From a checkpoint of a small image VAE: encoder arch resmlp, encoder layers 12.
Rows from block 9 of the encoder of a small image VAE, named by matrix and row number. Rows with one number belong to one neuron. Each number is 50 + 15 x the weight over its row's rms, rounded and kept within 0 to 99. All counts start at 0.
After each neuron's rows are labels from the 100 images, of 14976, where the neuron reaches its highest value: "responds to" is what is common among them. Only what is clearly more common there than usual is listed. The data: microscope photos of single blood and bone marrow cells.
# fc1: MLP up (encoder.blocks.9.mlp.fc1.weight, 512x128), inputs 0-127
# fc2: MLP down (encoder.blocks.9.mlp.fc2.weight, 128x512, transposed), outputs 0-127

fc1.246:55 64 45 34 53 61 22 33 57 75 57 44 34 72 40 54 54 59 58 54 53 61 48 82 47 61 45 54 52 52 50 47 48 49 47 09 53 49 21 40 50 53 43 31 35 45 80 47 51 54 42 49 26 49 45 75 69 62 35 41 62 34 52 37 47 39 33 53 51 59 68 35 39 79 49 62 58 25 34 68 62 50 49 34 52 62 38 55 37 54 18 49 79 43 57 34 74 44 50 52 69 55 48 57 43 66 69 36 30 44 34 99 63 65 51 80 25 52 60 64 72 63 81 20 65 64 52 40
fc2.246:55 73 49 75 36 22 68 26 32 30 37 71 31 28 60 54 55 35 73 31 32 52 45 56 73 53 75 33 51 48 48 74 56 43 44 61 67 27 67 50 41 68 54 50 65 64 72 41 26 34 31 27 32 68 61 57 41 53 36 51 37 36 31 52 66 35 29 45 57 67 52 45 36 46 49 77 46 70 27 69 32 59 49 24 34 27 61 71 35 37 42 62 31 39 60 54 39 61 48 27 39 44 43 36 38 51 23 72 60 33 42 25 63 29 53 47 66 43 49 37 61 74 48 62 50 71 71 43
responds to: smear: peripheral blood

fc1.465:24 57 59 76 38 44 46 48 58 31 60 65 55 33 70 36 29 47 46 33 38 42 50 33 61 26 48 48 66 78 46 54 75 31 59 55 55 50 76 45 38 35 45 64 32 36 59 14 50 45 56 39 53 46 66 23 38 68 75 73 64 47 35 60 32 71 61 56 69 48 31 45 34 49 39 47 58 67 51 56 42 36 68 32 45 53 33 34 53 55 89 75 45 60 63 48 69 47 52 66 43 43 65 48 47 47 78 38 24 45 22 47 39 32 49 39 52 37 76 25 57 56 91 67 56 56 28 64
fc2.465:43 47 72 27 44 56 55 42 48 63 60 44 40 55 47 67 70 41 63 82 67 59 35 95 39 70 36 49 43 21 37 67 25 77 33 51 36 49 22 49 31 70 67 40 58 56 50 69 49 65 43 63 51 50 37 74 52 21 62 32 39 59 56 42 57 33 59 43 21 59 75 49 67 56 47 38 40 51 33 50 46 74 52 71 67 48 44 84 36 58 13 33 55 50 37 54 35 57 73 34 67 55 42 48 37 40 37 58 57 62 59 45 54 66 67 60 29 55 23 67 43 39 31 40 44 59 76 48
responds to: cell type: lymphocyte

fc1.254:46 47 67 53 51 62 54 57 67 55 44 57 51 49 35 93 35 61 68 69 48 70 51 49 29 37 44 81 41 49 53 41 31 39 79 43 40 44 55 48 76 25 43 39 50 34 59 46 27 74 31 40 54 43 33 51 58 36 43 65 32 36 49 68 53 57 60 20 32 58 63 70 46 64 45 55 45 30 47 65 42 45 51 55 75 57 31 63 51 46 56 34 49 61 53 42 50 65 44 56 65 53 65 64 19 65 49 27 43 44 54 95 40 41 38 22 26 32 73 31 86 50 83 31 33 66 51 37
fc2.254:31 64 33 35 55 53 37 38 33 43 34 66 65 59 45 49 50 47 55 27 42 24 28 78 58 59 43 37 32 48 41 47 53 44 42 55 48 32 43 49 46 51 63 72 63 40 58 62 63 46 56 26 47 77 57 50 66 80 30 44 46 47 25 54 40 62 36 83 60 66 60 37 38 56 59 32 42 60 49 52 79 19 39 45 45 32 44 20 28 71 55 50 68 34 60 56 23 30 53 00 63 73 52 61 62 51 71 35 65 74 68 48 69 53 65 42 36 33 37 36 31 69 52 42 65 56 55 44
responds to: cell type: erythroblast

fc1.194:33 41 32 66 52 55 60 30 52 65 67 37 52 75 34 57 36 70 76 56 23 37 65 69 39 47 46 48 53 73 38 54 47 72 68 37 71 38 49 67 60 11 44 65 29 41 59 62 41 46 66 25 49 31 27 47 40 40 73 89 24 37 86 40 35 34 28 40 53 52 62 39 58 49 32 59 75 43 43 55 42 60 61 32 40 42 46 68 44 46 70 45 54 49 43 27 25 49 47 84 47 64 54 43 56 47 63 50 45 59 53 58 45 25 47 76 52 50 44 59 27 60 65 46 83 35 58 68
fc2.194:36 65 69 53 40 41 43 65 30 77 64 61 52 40 67 55 70 56 41 55 69 63 47 32 53 55 41 48 66 72 23 53 55 65 23 35 38 54 62 41 44 84 64 60 86 76 60 35 65 46 56 76 25 43 52 68 44 39 49 68 70 63 23 43 52 68 77 45 43 55 60 48 70 63 82 34 26 45 18 50 38 55 52 64 50 63 26 37 29 24 39 53 42 48 77 60 55 48 45 36 44 44 47 48 38 43 29 36 52 45 54 69 34 56 42 32 56 56 47 34 63 61 42 38 14 75 37 36
responds to: smear: peripheral blood

fc1.33:44 42 37 68 55 82 62 62 49 62 44 53 46 39 46 47 46 20 49 35 65 49 45 33 64 68 45 74 15 18 34 43 32 57 66 41 21 62 46 64 25 33 52 55 19 59 68 60 52 65 50 39 49 36 65 39 40 73 41 62 71 46 40 57 41 58 48 60 53 63 50 58 73 41 59 63 53 58 64 41 77 70 53 17 33 42 40 42 60 67 38 45 60 44 32 21 27 61 53 31 35 47 38 40 38 72 34 47 49 49 42 61 64 54 75 81 71 32 34 32 51 59 62 52 65 20 35 80
fc2.33:66 50 58 49 41 43 38 45 77 48 61 39 53 42 41 52 62 76 34 69 35 63 52 59 47 50 26 70 63 41 57 34 29 39 36 38 42 76 32 21 55 33 54 42 34 79 47 36 47 61 63 73 63 49 22 36 48 23 66 68 34 67 27 59 46 24 63 53 37 61 28 67 27 47 61 63 43 42 58 44 38 40 30 51 25 65 38 50 45 24 64 57 48 61 78 42 61 61 38 54 61 44 32 43 33 68 58 51 43 42 26 67 56 66 35 27 51 27 69 68 33 21 31 31 73 35 72 39
responds to: smear: peripheral blood

fc1.507:50 78 45 53 62 36 51 50 59 38 54 53 59 30 48 58 77 42 27 53 63 37 59 26 65 18 65 52 59 40 33 64 43 58 43 43 20 64 68 47 26 54 27 33 46 42 36 57 37 48 47 52 31 68 51 79 46 61 55 71 57 54 55 48 30 61 22 63 60 40 39 56 68 40 42 57 41 58 37 43 39 56 33 36 70 32 60 41 48 61 56 48 44 77 54 47 23 35 39 36 49 83 44 43 53 75 50 74 80 50 41 41 61 68 08 56 25 55 28 69 86 59 61 78 46 48 29 43
fc2.507:23 62 53 67 51 52 22 53 54 50 70 60 44 59 59 31 45 72 66 40 20 39 40 38 29 56 26 45 36 37 44 20 35 70 60 44 42 47 39 38 48 58 86 34 51 39 75 42 54 33 23 60 41 40 42 38 46 50 47 59 62 60 36 73 55 40 39 26 46 74 41 20 54 50 76 20 68 48 70 47 68 41 16 72 27 65 45 53 56 77 55 53 67 29 61 31 69 67 62 55 44 41 57 49 60 58 34 32 31 48 62 40 58 28 70 58 72 63 47 51 54 44 61 40 32 40 39 21
responds to: smear: peripheral blood

fc1.243:58 63 55 61 39 54 37 58 62 40 48 34 59 38 67 77 25 59 39 45 52 67 29 64 54 57 26 61 46 72 61 65 29 47 47 67 49 41 34 59 34 33 48 81 35 41 44 32 51 57 75 36 77 63 21 47 36 32 60 41 76 39 22 52 74 27 49 41 36 36 48 31 28 55 61 56 34 55 35 57 49 52 43 79 27 38 30 59 33 41 86 41 32 53 58 61 52 58 51 61 68 13 53 46 55 37 85 53 37 68 53 09 62 64 58 55 39 55 57 57 43 59 67 42 46 34 35 44
fc2.243:43 67 60 41 22 42 52 34 45 23 54 42 73 74 33 40 43 80 76 71 70 32 54 65 68 39 51 51 49 51 31 70 59 55 59 50 46 60 78 81 28 69 42 54 45 47 46 42 40 35 61 79 31 62 33 32 76 42 61 50 38 82 72 27 20 62 33 29 80 38 50 57 48 62 58 44 58 58 25 75 56 55 65 34 35 61 15 50 57 53 50 46 70 51 37 31 40 29 54 63 52 43 51 50 35 45 55 43 45 62 76 64 45 55 58 63 20 44 31 49 42 65 33 49 59 59 58 55
responds to: cell type: lymphocyte

fc1.356:51 22 49 32 83 55 57 39 32 46 49 33 61 56 61 46 22 26 46 71 67 45 33 58 85 43 55 61 60 39 50 66 38 48 54 98 80 63 51 55 69 40 70 53 34 36 68 56 25 40 47 51 60 56 51 70 50 41 40 27 49 33 65 58 35 65 57 29 58 54 35 35 39 24 54 70 53 50 27 58 67 29 58 64 45 51 39 61 38 49 41 77 50 65 21 61 42 36 51 82 68 56 74 48 49 41 40 52 35 38 31 14 63 61 48 42 35 47 34 22 46 59 35 60 53 56 48 55
fc2.356:46 51 28 45 55 30 65 28 77 59 35 45 61 50 29 71 52 79 63 51 65 81 73 71 51 31 60 57 31 55 50 52 48 43 45 31 25 84 44 51 45 59 63 37 56 40 61 31 23 45 56 52 74 61 26 61 60 34 62 66 44 45 58 38 39 53 36 41 51 15 75 62 23 58 54 43 63 37 56 25 53 64 21 31 29 39 59 39 45 50 61 64 28 56 40 26 58 43 45 28 51 49 28 44 36 35 34 35 65 60 45 50 49 31 55 53 34 76 73 37 64 72 57 39 68 30 37 36
responds to: cell type: erythroblast

fc1.319:43 34 57 30 35 60 52 58 56 69 50 48 58 46 81 45 47 59 34 54 53 63 32 56 53 70 66 59 11 37 45 44 55 54 42 49 55 36 64 35 43 55 15 45 56 50 78 66 61 51 62 70 30 41 38 57 52 28 33 51 26 61 27 61 65 45 34 47 18 47 41 23 81 77 54 72 46 37 37 55 48 35 47 35 60 22 58 60 62 82 87 22 29 63 55 75 70 31 53 58 64 53 40 38 41 47 50 56 71 25 61 66 34 49 45 68 51 63 42 63 50 52 37 70 68 41 48 37
fc2.319:83 52 47 38 50 60 31 43 68 33 53 44 56 55 54 47 63 38 22 59 36 39 66 32 71 32 42 56 74 67 73 61 64 16 56 46 26 58 50 66 57 49 64 41 46 39 66 75 52 49 20 37 73 46 63 65 50 63 46 49 68 58 74 47 39 37 66 59 58 39 33 49 19 38 67 76 52 45 71 64 64 55 35 61 57 75 40 34 46 55 34 45 59 46 66 37 36 55 65 74 52 32 42 55 46 65 32 65 53 75 07 23 64 27 54 10 53 44 58 34 63 45 42 50 53 50 34 56
responds to: cell type: lymphocyte

fc1.296:49 32 54 47 37 58 63 34 76 41 56 47 42 56 73 70 43 50 39 62 54 72 46 55 49 50 39 54 29 98 40 50 57 30 67 58 81 30 87 76 46 31 68 41 34 40 63 49 67 60 19 41 48 48 60 48 35 14 36 64 49 63 63 37 46 46 36 14 55 67 63 56 68 40 40 48 57 50 32 12 41 35 42 65 52 44 28 59 39 60 54 84 47 30 38 52 47 66 45 68 28 54 79 38 52 19 53 42 44 52 68 68 42 44 52 64 45 38 62 39 47 39 52 58 38 45 52 64
fc2.296:52 56 37 31 65 30 42 36 46 26 34 71 52 35 65 38 47 64 56 70 37 35 76 28 29 34 43 31 45 30 52 31 48 66 20 45 23 67 43 52 37 72 68 69 29 84 31 58 64 44 41 52 36 57 36 59 55 61 60 47 36 47 62 64 51 33 59 77 63 38 52 66 47 51 56 67 64 60 74 46 74 38 79 51 50 26 61 30 22 27 59 22 31 57 55 60 58 66 36 28 46 58 35 49 49 42 53 70 60 57 49 54 39 25 72 45 29 48 61 54 50 50 22 40 72 57 36 70
responds to: cell type: lymphocyte

fc1.25:38 59 51 59 65 65 40 38 77 57 20 50 35 55 47 38 45 23 49 67 29 47 56 59 77 13 67 49 61 62 59 55 34 66 61 52 58 50 53 24 50 75 37 43 57 50 49 61 47 55 60 57 81 47 00 57 27 45 32 59 47 66 31 39 56 78 46 77 68 34 58 34 71 50 23 52 53 56 29 44 45 26 25 39 44 39 69 40 67 50 45 67 60 56 49 41 64 42 68 25 69 43 45 32 59 53 49 17 65 43 33 58 36 50 56 49 76 36 63 41 54 41 66 51 57 33 45 37
fc2.25:49 67 50 41 24 57 39 56 38 56 44 27 77 41 38 39 56 30 30 37 28 58 37 52 58 77 36 78 54 32 72 72 56 43 30 28 72 49 50 63 62 36 42 30 59 66 57 43 41 62 73 51 46 60 73 31 47 53 44 50 70 31 29 73 43 46 72 51 70 38 38 59 49 33 68 50 34 36 37 45 55 52 72 63 65 36 31 73 62 32 54 51 35 22 58 55 67 40 60 70 34 59 39 33 75 26 29 55 54 67 51 35 50 58 71 45 22 28 65 42 52 50 39 36 69 71 22 28
responds to: smear: peripheral blood

fc1.445:65 63 67 53 37 28 38 66 61 33 35 27 41 45 80 41 68 57 14 41 39 77 44 69 48 48 22 34 44 35 57 69 62 61 51 57 57 36 78 46 73 34 59 56 41 41 49 42 48 51 52 54 54 59 62 52 22 37 72 66 45 43 49 55 46 85 39 43 40 44 65 38 15 35 56 45 52 65 35 79 44 48 58 56 48 38 70 32 52 51 69 62 75 38 44 28 36 51 69 33 75 29 32 38 29 77 57 43 53 52 55 42 34 38 43 50 73 33 73 86 57 37 42 25 40 56 45 59
fc2.445:78 44 70 41 52 67 53 49 59 26 55 40 31 26 42 56 37 39 71 71 74 26 39 46 37 30 61 48 63 63 47 54 49 48 42 61 53 53 35 54 81 53 25 36 55 66 61 65 35 80 42 72 33 36 36 61 58 39 34 46 32 65 60 50 26 25 56 54 47 75 59 55 29 69 53 36 52 35 56 13 27 32 28 45 53 69 61 83 67 34 32 51 38 40 28 60 75 34 45 57 35 34 64 39 66 36 62 65 42 74 61 61 45 49 54 48 63 53 27 50 55 65 41 37 80 45 48 30
responds to: cell type: erythroblast

fc1.109:25 55 27 67 82 54 60 60 77 28 26 57 49 47 49 66 64 49 39 52 62 49 61 54 58 43 55 44 34 61 57 31 46 34 55 35 63 64 42 71 31 40 69 55 54 60 62 47 52 70 82 52 50 42 95 73 45 38 61 23 45 52 49 33 44 55 41 54 23 70 15 51 60 45 35 44 76 68 38 35 51 39 48 59 41 32 22 78 29 60 39 56 55 63 48 65 50 74 25 80 33 59 57 61 53 78 66 49 67 44 45 52 44 67 45 23 55 31 28 36 62 49 26 53 58 55 49 52
fc2.109:79 28 55 33 38 78 68 39 25 69 79 47 53 72 46 30 50 48 62 70 51 24 23 53 39 52 67 43 54 31 57 76 60 23 58 52 51 53 16 62 56 60 20 68 39 68 45 68 41 36 38 43 48 62 48 65 62 47 63 47 75 42 60 62 84 30 38 48 41 20 62 38 41 47 54 90 59 36 46 74 52 41 52 39 55 59 44 34 47 57 43 56 50 50 55 69 50 39 56 27 74 40 35 45 44 35 41 65 50 51 67 59 48 49 71 58 61 37 81 45 40 34 42 55 59 83 69 54
responds to: cell type: erythroblast

fc1.148:64 63 55 46 39 74 60 32 99 54 58 43 76 53 23 59 65 37 63 52 42 36 62 46 30 18 52 61 50 19 46 64 43 45 67 37 60 32 38 63 30 51 75 39 31 43 65 53 53 42 51 55 42 37 71 48 44 58 62 57 69 40 45 47 19 61 46 64 55 81 56 45 59 59 44 49 59 37 61 55 62 41 37 49 28 51 44 68 43 33 32 35 60 39 23 57 45 64 55 38 34 44 53 27 34 51 40 57 44 54 79 67 66 70 54 82 54 61 24 53 69 29 31 78 58 61 35 42
fc2.148:77 51 30 63 33 76 19 33 31 45 56 51 51 46 59 62 73 51 64 46 50 31 71 28 42 49 37 53 61 54 47 39 29 36 34 70 65 69 61 25 54 63 58 34 49 41 49 29 69 36 33 35 50 36 31 41 43 50 60 64 20 62 61 64 67 68 34 67 56 67 54 64 55 47 51 65 54 54 26 77 67 23 29 38 43 36 56 34 54 74 35 67 55 50 33 34 38 64 67 30 66 45 67 52 66 52 46 55 74 65 73 34 52 36 54 54 64 67 41 33 60 52 17 27 44 28 31 22
responds to: smear: peripheral blood

fc1.388:32 50 68 46 23 52 47 39 58 49 40 52 27 42 60 72 80 35 58 38 80 57 61 45 44 69 49 27 32 60 64 53 63 21 36 62 60 27 60 46 48 28 39 62 48 82 64 67 75 44 24 64 33 38 69 55 31 43 70 46 68 41 61 15 53 67 25 39 25 65 33 62 37 44 47 33 63 40 44 53 66 54 69 57 38 53 41 57 68 76 49 43 63 30 49 44 62 50 43 42 54 35 30 41 39 71 67 55 71 60 72 68 34 40 57 42 62 39 70 77 63 50 46 77 44 41 24 53
fc2.388:36 54 56 51 68 59 61 77 51 30 70 56 28 70 57 52 30 76 36 39 27 37 33 63 41 35 72 42 56 35 57 25 40 44 51 49 41 76 44 63 74 60 57 72 20 22 41 73 72 45 35 55 63 36 42 73 69 28 37 50 74 77 66 51 49 59 56 46 47 44 27 43 69 72 36 34 65 43 32 34 55 69 48 47 72 47 51 39 70 68 55 59 56 75 35 25 52 57 40 70 64 71 42 43 68 48 73 50 60 53 70 64 60 55 52 28 66 33 64 54 60 29 54 68 44 26 68 56
responds to: cell type: erythroblast

fc1.510:53 52 64 34 54 64 27 47 38 49 57 36 42 23 50 21 58 32 60 54 31 64 27 52 44 67 30 48 54 33 78 57 51 54 46 39 44 35 59 49 31 49 88 52 36 47 45 42 22 62 10 73 48 70 52 47 62 35 52 69 27 56 49 51 70 55 99 68 76 81 37 62 45 74 64 57 47 40 35 51 63 52 49 49 42 65 54 55 44 75 65 49 34 39 50 49 60 47 28 20 60 44 46 49 71 64 80 49 54 51 43 18 46 40 74 49 56 40 53 46 72 25 34 55 49 47 46 54
fc2.510:52 42 27 48 63 52 67 72 61 28 46 31 44 80 60 65 41 49 49 30 43 20 38 65 45 38 43 53 46 53 35 46 50 47 60 57 61 73 40 40 38 36 19 12 64 56 50 53 76 76 86 34 45 28 56 44 40 51 62 28 68 50 35 61 21 67 32 52 28 22 55 59 39 35 49 35 51 50 72 75 46 69 47 49 72 40 63 54 57 30 53 64 38 55 42 43 55 69 45 79 48 62 48 49 46 21 55 61 65 55 50 82 71 53 34 45 65 44 28 75 27 74 43 37 50 42 57 63
responds to: cell type: segmented neutrophil; smear: peripheral blood

fc1.258:92 73 56 57 54 52 50 20 45 41 82 47 24 33 86 55 39 38 45 72 38 47 50 28 31 61 41 35 42 68 71 46 55 37 68 55 58 16 49 56 36 63 65 57 34 82 69 59 42 46 15 49 33 37 48 42 50 57 48 35 49 47 48 62 67 54 36 48 49 65 63 47 56 36 49 35 48 71 51 40 31 47 64 48 56 33 18 66 57 66 55 83 48 25 60 68 65 62 00 60 43 28 42 38 48 46 53 47 34 39 57 63 46 75 53 61 66 54 56 43 59 48 44 55 61 49 48 57
fc2.258:36 50 62 53 38 55 25 71 67 61 21 61 34 77 43 35 66 38 51 60 47 37 87 56 65 41 57 44 47 35 72 28 54 47 57 37 51 78 44 44 48 48 35 27 38 63 39 45 59 56 60 68 45 56 52 50 37 33 50 58 34 34 48 52 29 47 62 67 59 35 81 69 28 49 44 44 57 30 78 66 43 53 37 50 36 60 73 52 73 39 38 47 37 57 40 79 45 46 82 30 48 43 99 33 48 51 27 56 48 40 50 55 36 45 54 28 45 48 38 43 35 63 26 72 91 44 49 66
responds to: smear: peripheral blood

fc1.428:37 58 21 46 27 47 56 48 79 72 24 53 80 69 62 67 56 60 56 43 55 50 56 52 50 36 21 44 26 45 30 22 36 41 45 46 59 41 77 42 54 36 72 53 52 63 43 51 48 44 56 44 53 55 50 53 51 36 55 73 69 44 47 57 45 79 48 36 57 56 70 36 51 49 53 24 56 41 59 36 68 56 33 66 23 73 78 50 36 69 41 58 43 37 42 36 51 39 55 64 35 12 67 40 53 66 37 54 43 49 64 75 27 51 69 20 53 48 69 53 42 41 21 68 11 71 74 52
fc2.428:62 45 27 35 33 64 58 80 49 40 40 46 71 57 35 53 57 10 52 46 41 68 69 23 67 57 42 52 39 47 47 71 50 50 56 36 47 75 48 75 58 49 77 60 43 58 43 39 46 62 09 64 60 59 58 14 61 67 33 60 39 50 55 49 49 36 57 58 68 37 61 36 56 60 53 40 51 44 61 47 58 40 59 57 58 62 68 54 16 63 42 48 45 10 51 56 49 38 33 58 23 25 50 55 39 52 47 76 44 38 46 73 61 43 35 53 51 52 52 22 20 42 39 50 74 64 78 87
responds to: cell type: promyelocyte

fc1.333:40 72 26 31 70 61 69 56 69 62 22 83 53 45 61 76 73 42 31 65 60 30 69 48 61 35 46 52 58 08 61 20 53 62 22 49 18 43 49 49 32 52 48 48 53 47 64 51 44 77 80 55 55 43 44 85 46 55 39 42 35 50 51 55 53 63 60 77 32 82 30 71 42 40 39 32 57 48 26 62 44 28 38 33 45 68 37 44 59 48 27 31 59 65 56 44 60 53 49 60 35 38 32 58 39 65 63 50 58 17 45 49 54 59 43 51 75 46 46 43 71 44 44 42 41 63 52 47
fc2.333:61 49 30 77 33 68 61 69 26 51 49 40 56 70 41 45 77 38 36 76 41 46 71 39 42 39 66 49 73 59 48 66 60 28 72 64 27 38 39 74 75 68 51 48 49 50 51 74 73 23 23 23 51 74 51 57 63 45 65 58 29 44 53 29 34 32 54 46 55 47 80 42 42 57 41 76 53 63 70 72 45 53 67 53 37 30 42 64 41 43 68 61 67 66 79 51 47 38 59 42 53 52 68 65 40 29 34 41 54 67 79 56 48 66 43 39 41 55 77 66 64 39 35 33 30 52 57 35
responds to: cell type: erythroblast

fc1.56:45 68 51 53 59 86 54 41 47 34 72 51 49 40 60 58 56 66 20 23 67 76 60 54 42 62 61 61 50 27 50 29 49 55 60 47 52 44 45 50 69 61 57 46 43 49 26 68 42 38 53 53 52 51 75 53 74 51 38 40 44 47 48 50 34 56 38 19 54 55 62 51 54 31 30 24 69 70 24 45 25 47 84 48 73 17 41 71 57 53 55 55 54 36 37 22 62 54 65 74 69 53 51 46 28 39 67 44 41 32 44 61 41 16 56 23 53 16 34 49 61 33 37 29 60 62 78 58
fc2.56:33 45 56 50 39 28 41 63 56 54 66 63 30 61 34 62 56 46 67 35 20 29 35 61 69 36 54 36 19 70 46 73 25 67 50 42 78 24 55 52 54 75 49 27 36 46 60 74 25 79 55 34 50 49 74 59 53 58 71 47 29 52 41 46 67 70 43 61 33 26 27 62 46 65 58 80 50 33 42 48 40 61 32 46 51 73 50 66 44 46 65 58 68 37 52 53 60 76 56 16 70 43 46 43 65 41 39 56 61 36 56 47 45 50 59 72 73 67 29 28 68 67 45 37 60 43 54 71
responds to: cell type: erythroblast

fc1.18:34 38 51 31 37 53 20 48 25 30 50 40 61 47 47 43 76 34 53 69 28 46 26 84 70 70 41 47 61 55 55 63 58 49 56 60 31 54 31 42 44 45 78 54 50 31 68 41 43 61 66 57 61 25 60 72 49 47 32 33 51 47 42 29 56 49 27 53 57 48 65 68 34 22 50 42 44 29 69 70 52 45 29 70 34 25 38 67 55 29 75 42 49 55 70 67 53 40 62 31 78 48 60 26 22 62 25 44 30 53 40 45 64 74 28 74 62 33 52 50 28 48 41 34 30 49 59 47
fc2.18:31 58 69 44 72 73 58 35 74 46 41 54 47 28 52 66 30 71 73 32 62 68 27 52 59 39 58 61 44 75 45 65 59 59 34 56 36 43 53 71 42 62 61 33 35 66 60 44 39 62 51 36 52 49 59 71 61 75 28 67 40 34 57 57 26 59 64 66 56 51 70 58 53 63 36 65 39 66 70 35 66 48 61 25 72 49 67 72 66 26 58 62 49 74 63 68 35 31 71 61 32 68 30 70 62 74 74 67 33 70 65 65 69 52 45 35 31 26 55 47 43 26 43 57 26 43 39 50
responds to: cell type: segmented neutrophil

fc1.182:35 69 76 31 64 54 51 68 37 62 60 47 24 57 36 57 60 52 46 70 40 75 74 32 81 66 46 48 66 47 52 37 54 43 38 83 46 63 66 39 61 20 58 45 60 60 72 60 56 45 53 63 54 49 67 40 39 58 59 72 29 46 30 30 81 42 40 66 47 60 32 40 33 68 49 47 47 36 51 27 46 25 81 47 33 30 45 29 54 94 50 37 55 47 53 36 45 44 42 43 55 41 48 67 45 28 81 50 82 61 42 46 54 41 29 23 61 58 32 58 41 33 39 73 36 52 59 59
fc2.182:66 60 33 28 61 71 30 44 59 75 28 68 56 32 71 39 52 63 64 40 63 27 34 54 35 61 38 72 35 34 65 26 78 77 77 46 36 73 43 61 43 68 55 31 68 39 55 53 63 55 46 48 68 52 43 56 72 31 43 61 39 42 24 71 54 54 53 29 25 30 69 68 73 42 63 32 35 48 73 74 37 66 37 72 69 37 69 64 39 54 33 55 69 43 65 55 44 68 43 61 31 61 56 64 35 43 35 45 26 45 67 47 53 36 52 60 41 66 70 38 34 66 44 66 56 59 62 28
responds to: cell type: segmented neutrophil

fc1.14:61 75 63 37 39 32 43 35 44 68 51 48 59 46 33 48 74 48 55 54 51 58 35 59 39 61 50 54 30 70 14 54 37 44 56 37 48 41 56 46 58 81 51 35 64 36 58 59 52 52 71 28 48 46 57 38 76 40 48 26 53 49 66 59 41 36 59 49 49 20 87 46 82 44 30 76 49 15 49 54 56 27 10 44 72 10 61 48 29 70 54 57 57 57 39 48 50 60 38 47 47 73 61 14 65 60 39 41 54 69 56 42 63 81 53 66 25 58 65 43 45 45 52 60 72 48 54 58
fc2.14:69 47 66 55 86 72 61 61 71 54 50 56 59 27 68 39 40 69 47 34 70 37 57 34 62 42 23 70 58 58 29 28 74 68 53 58 44 55 52 29 58 54 39 33 61 48 32 61 39 41 51 53 40 53 48 40 45 35 62 58 46 53 62 39 55 71 53 36 48 52 49 25 68 53 31 39 25 48 72 25 41 68 35 55 36 35 58 31 22 84 47 61 51 25 44 27 84 68 64 74 55 61 27 25 63 59 58 47 64 62 23 44 66 43 45 60 61 49 50 81 39 50 62 39 53 25 46 77
responds to: smear: peripheral blood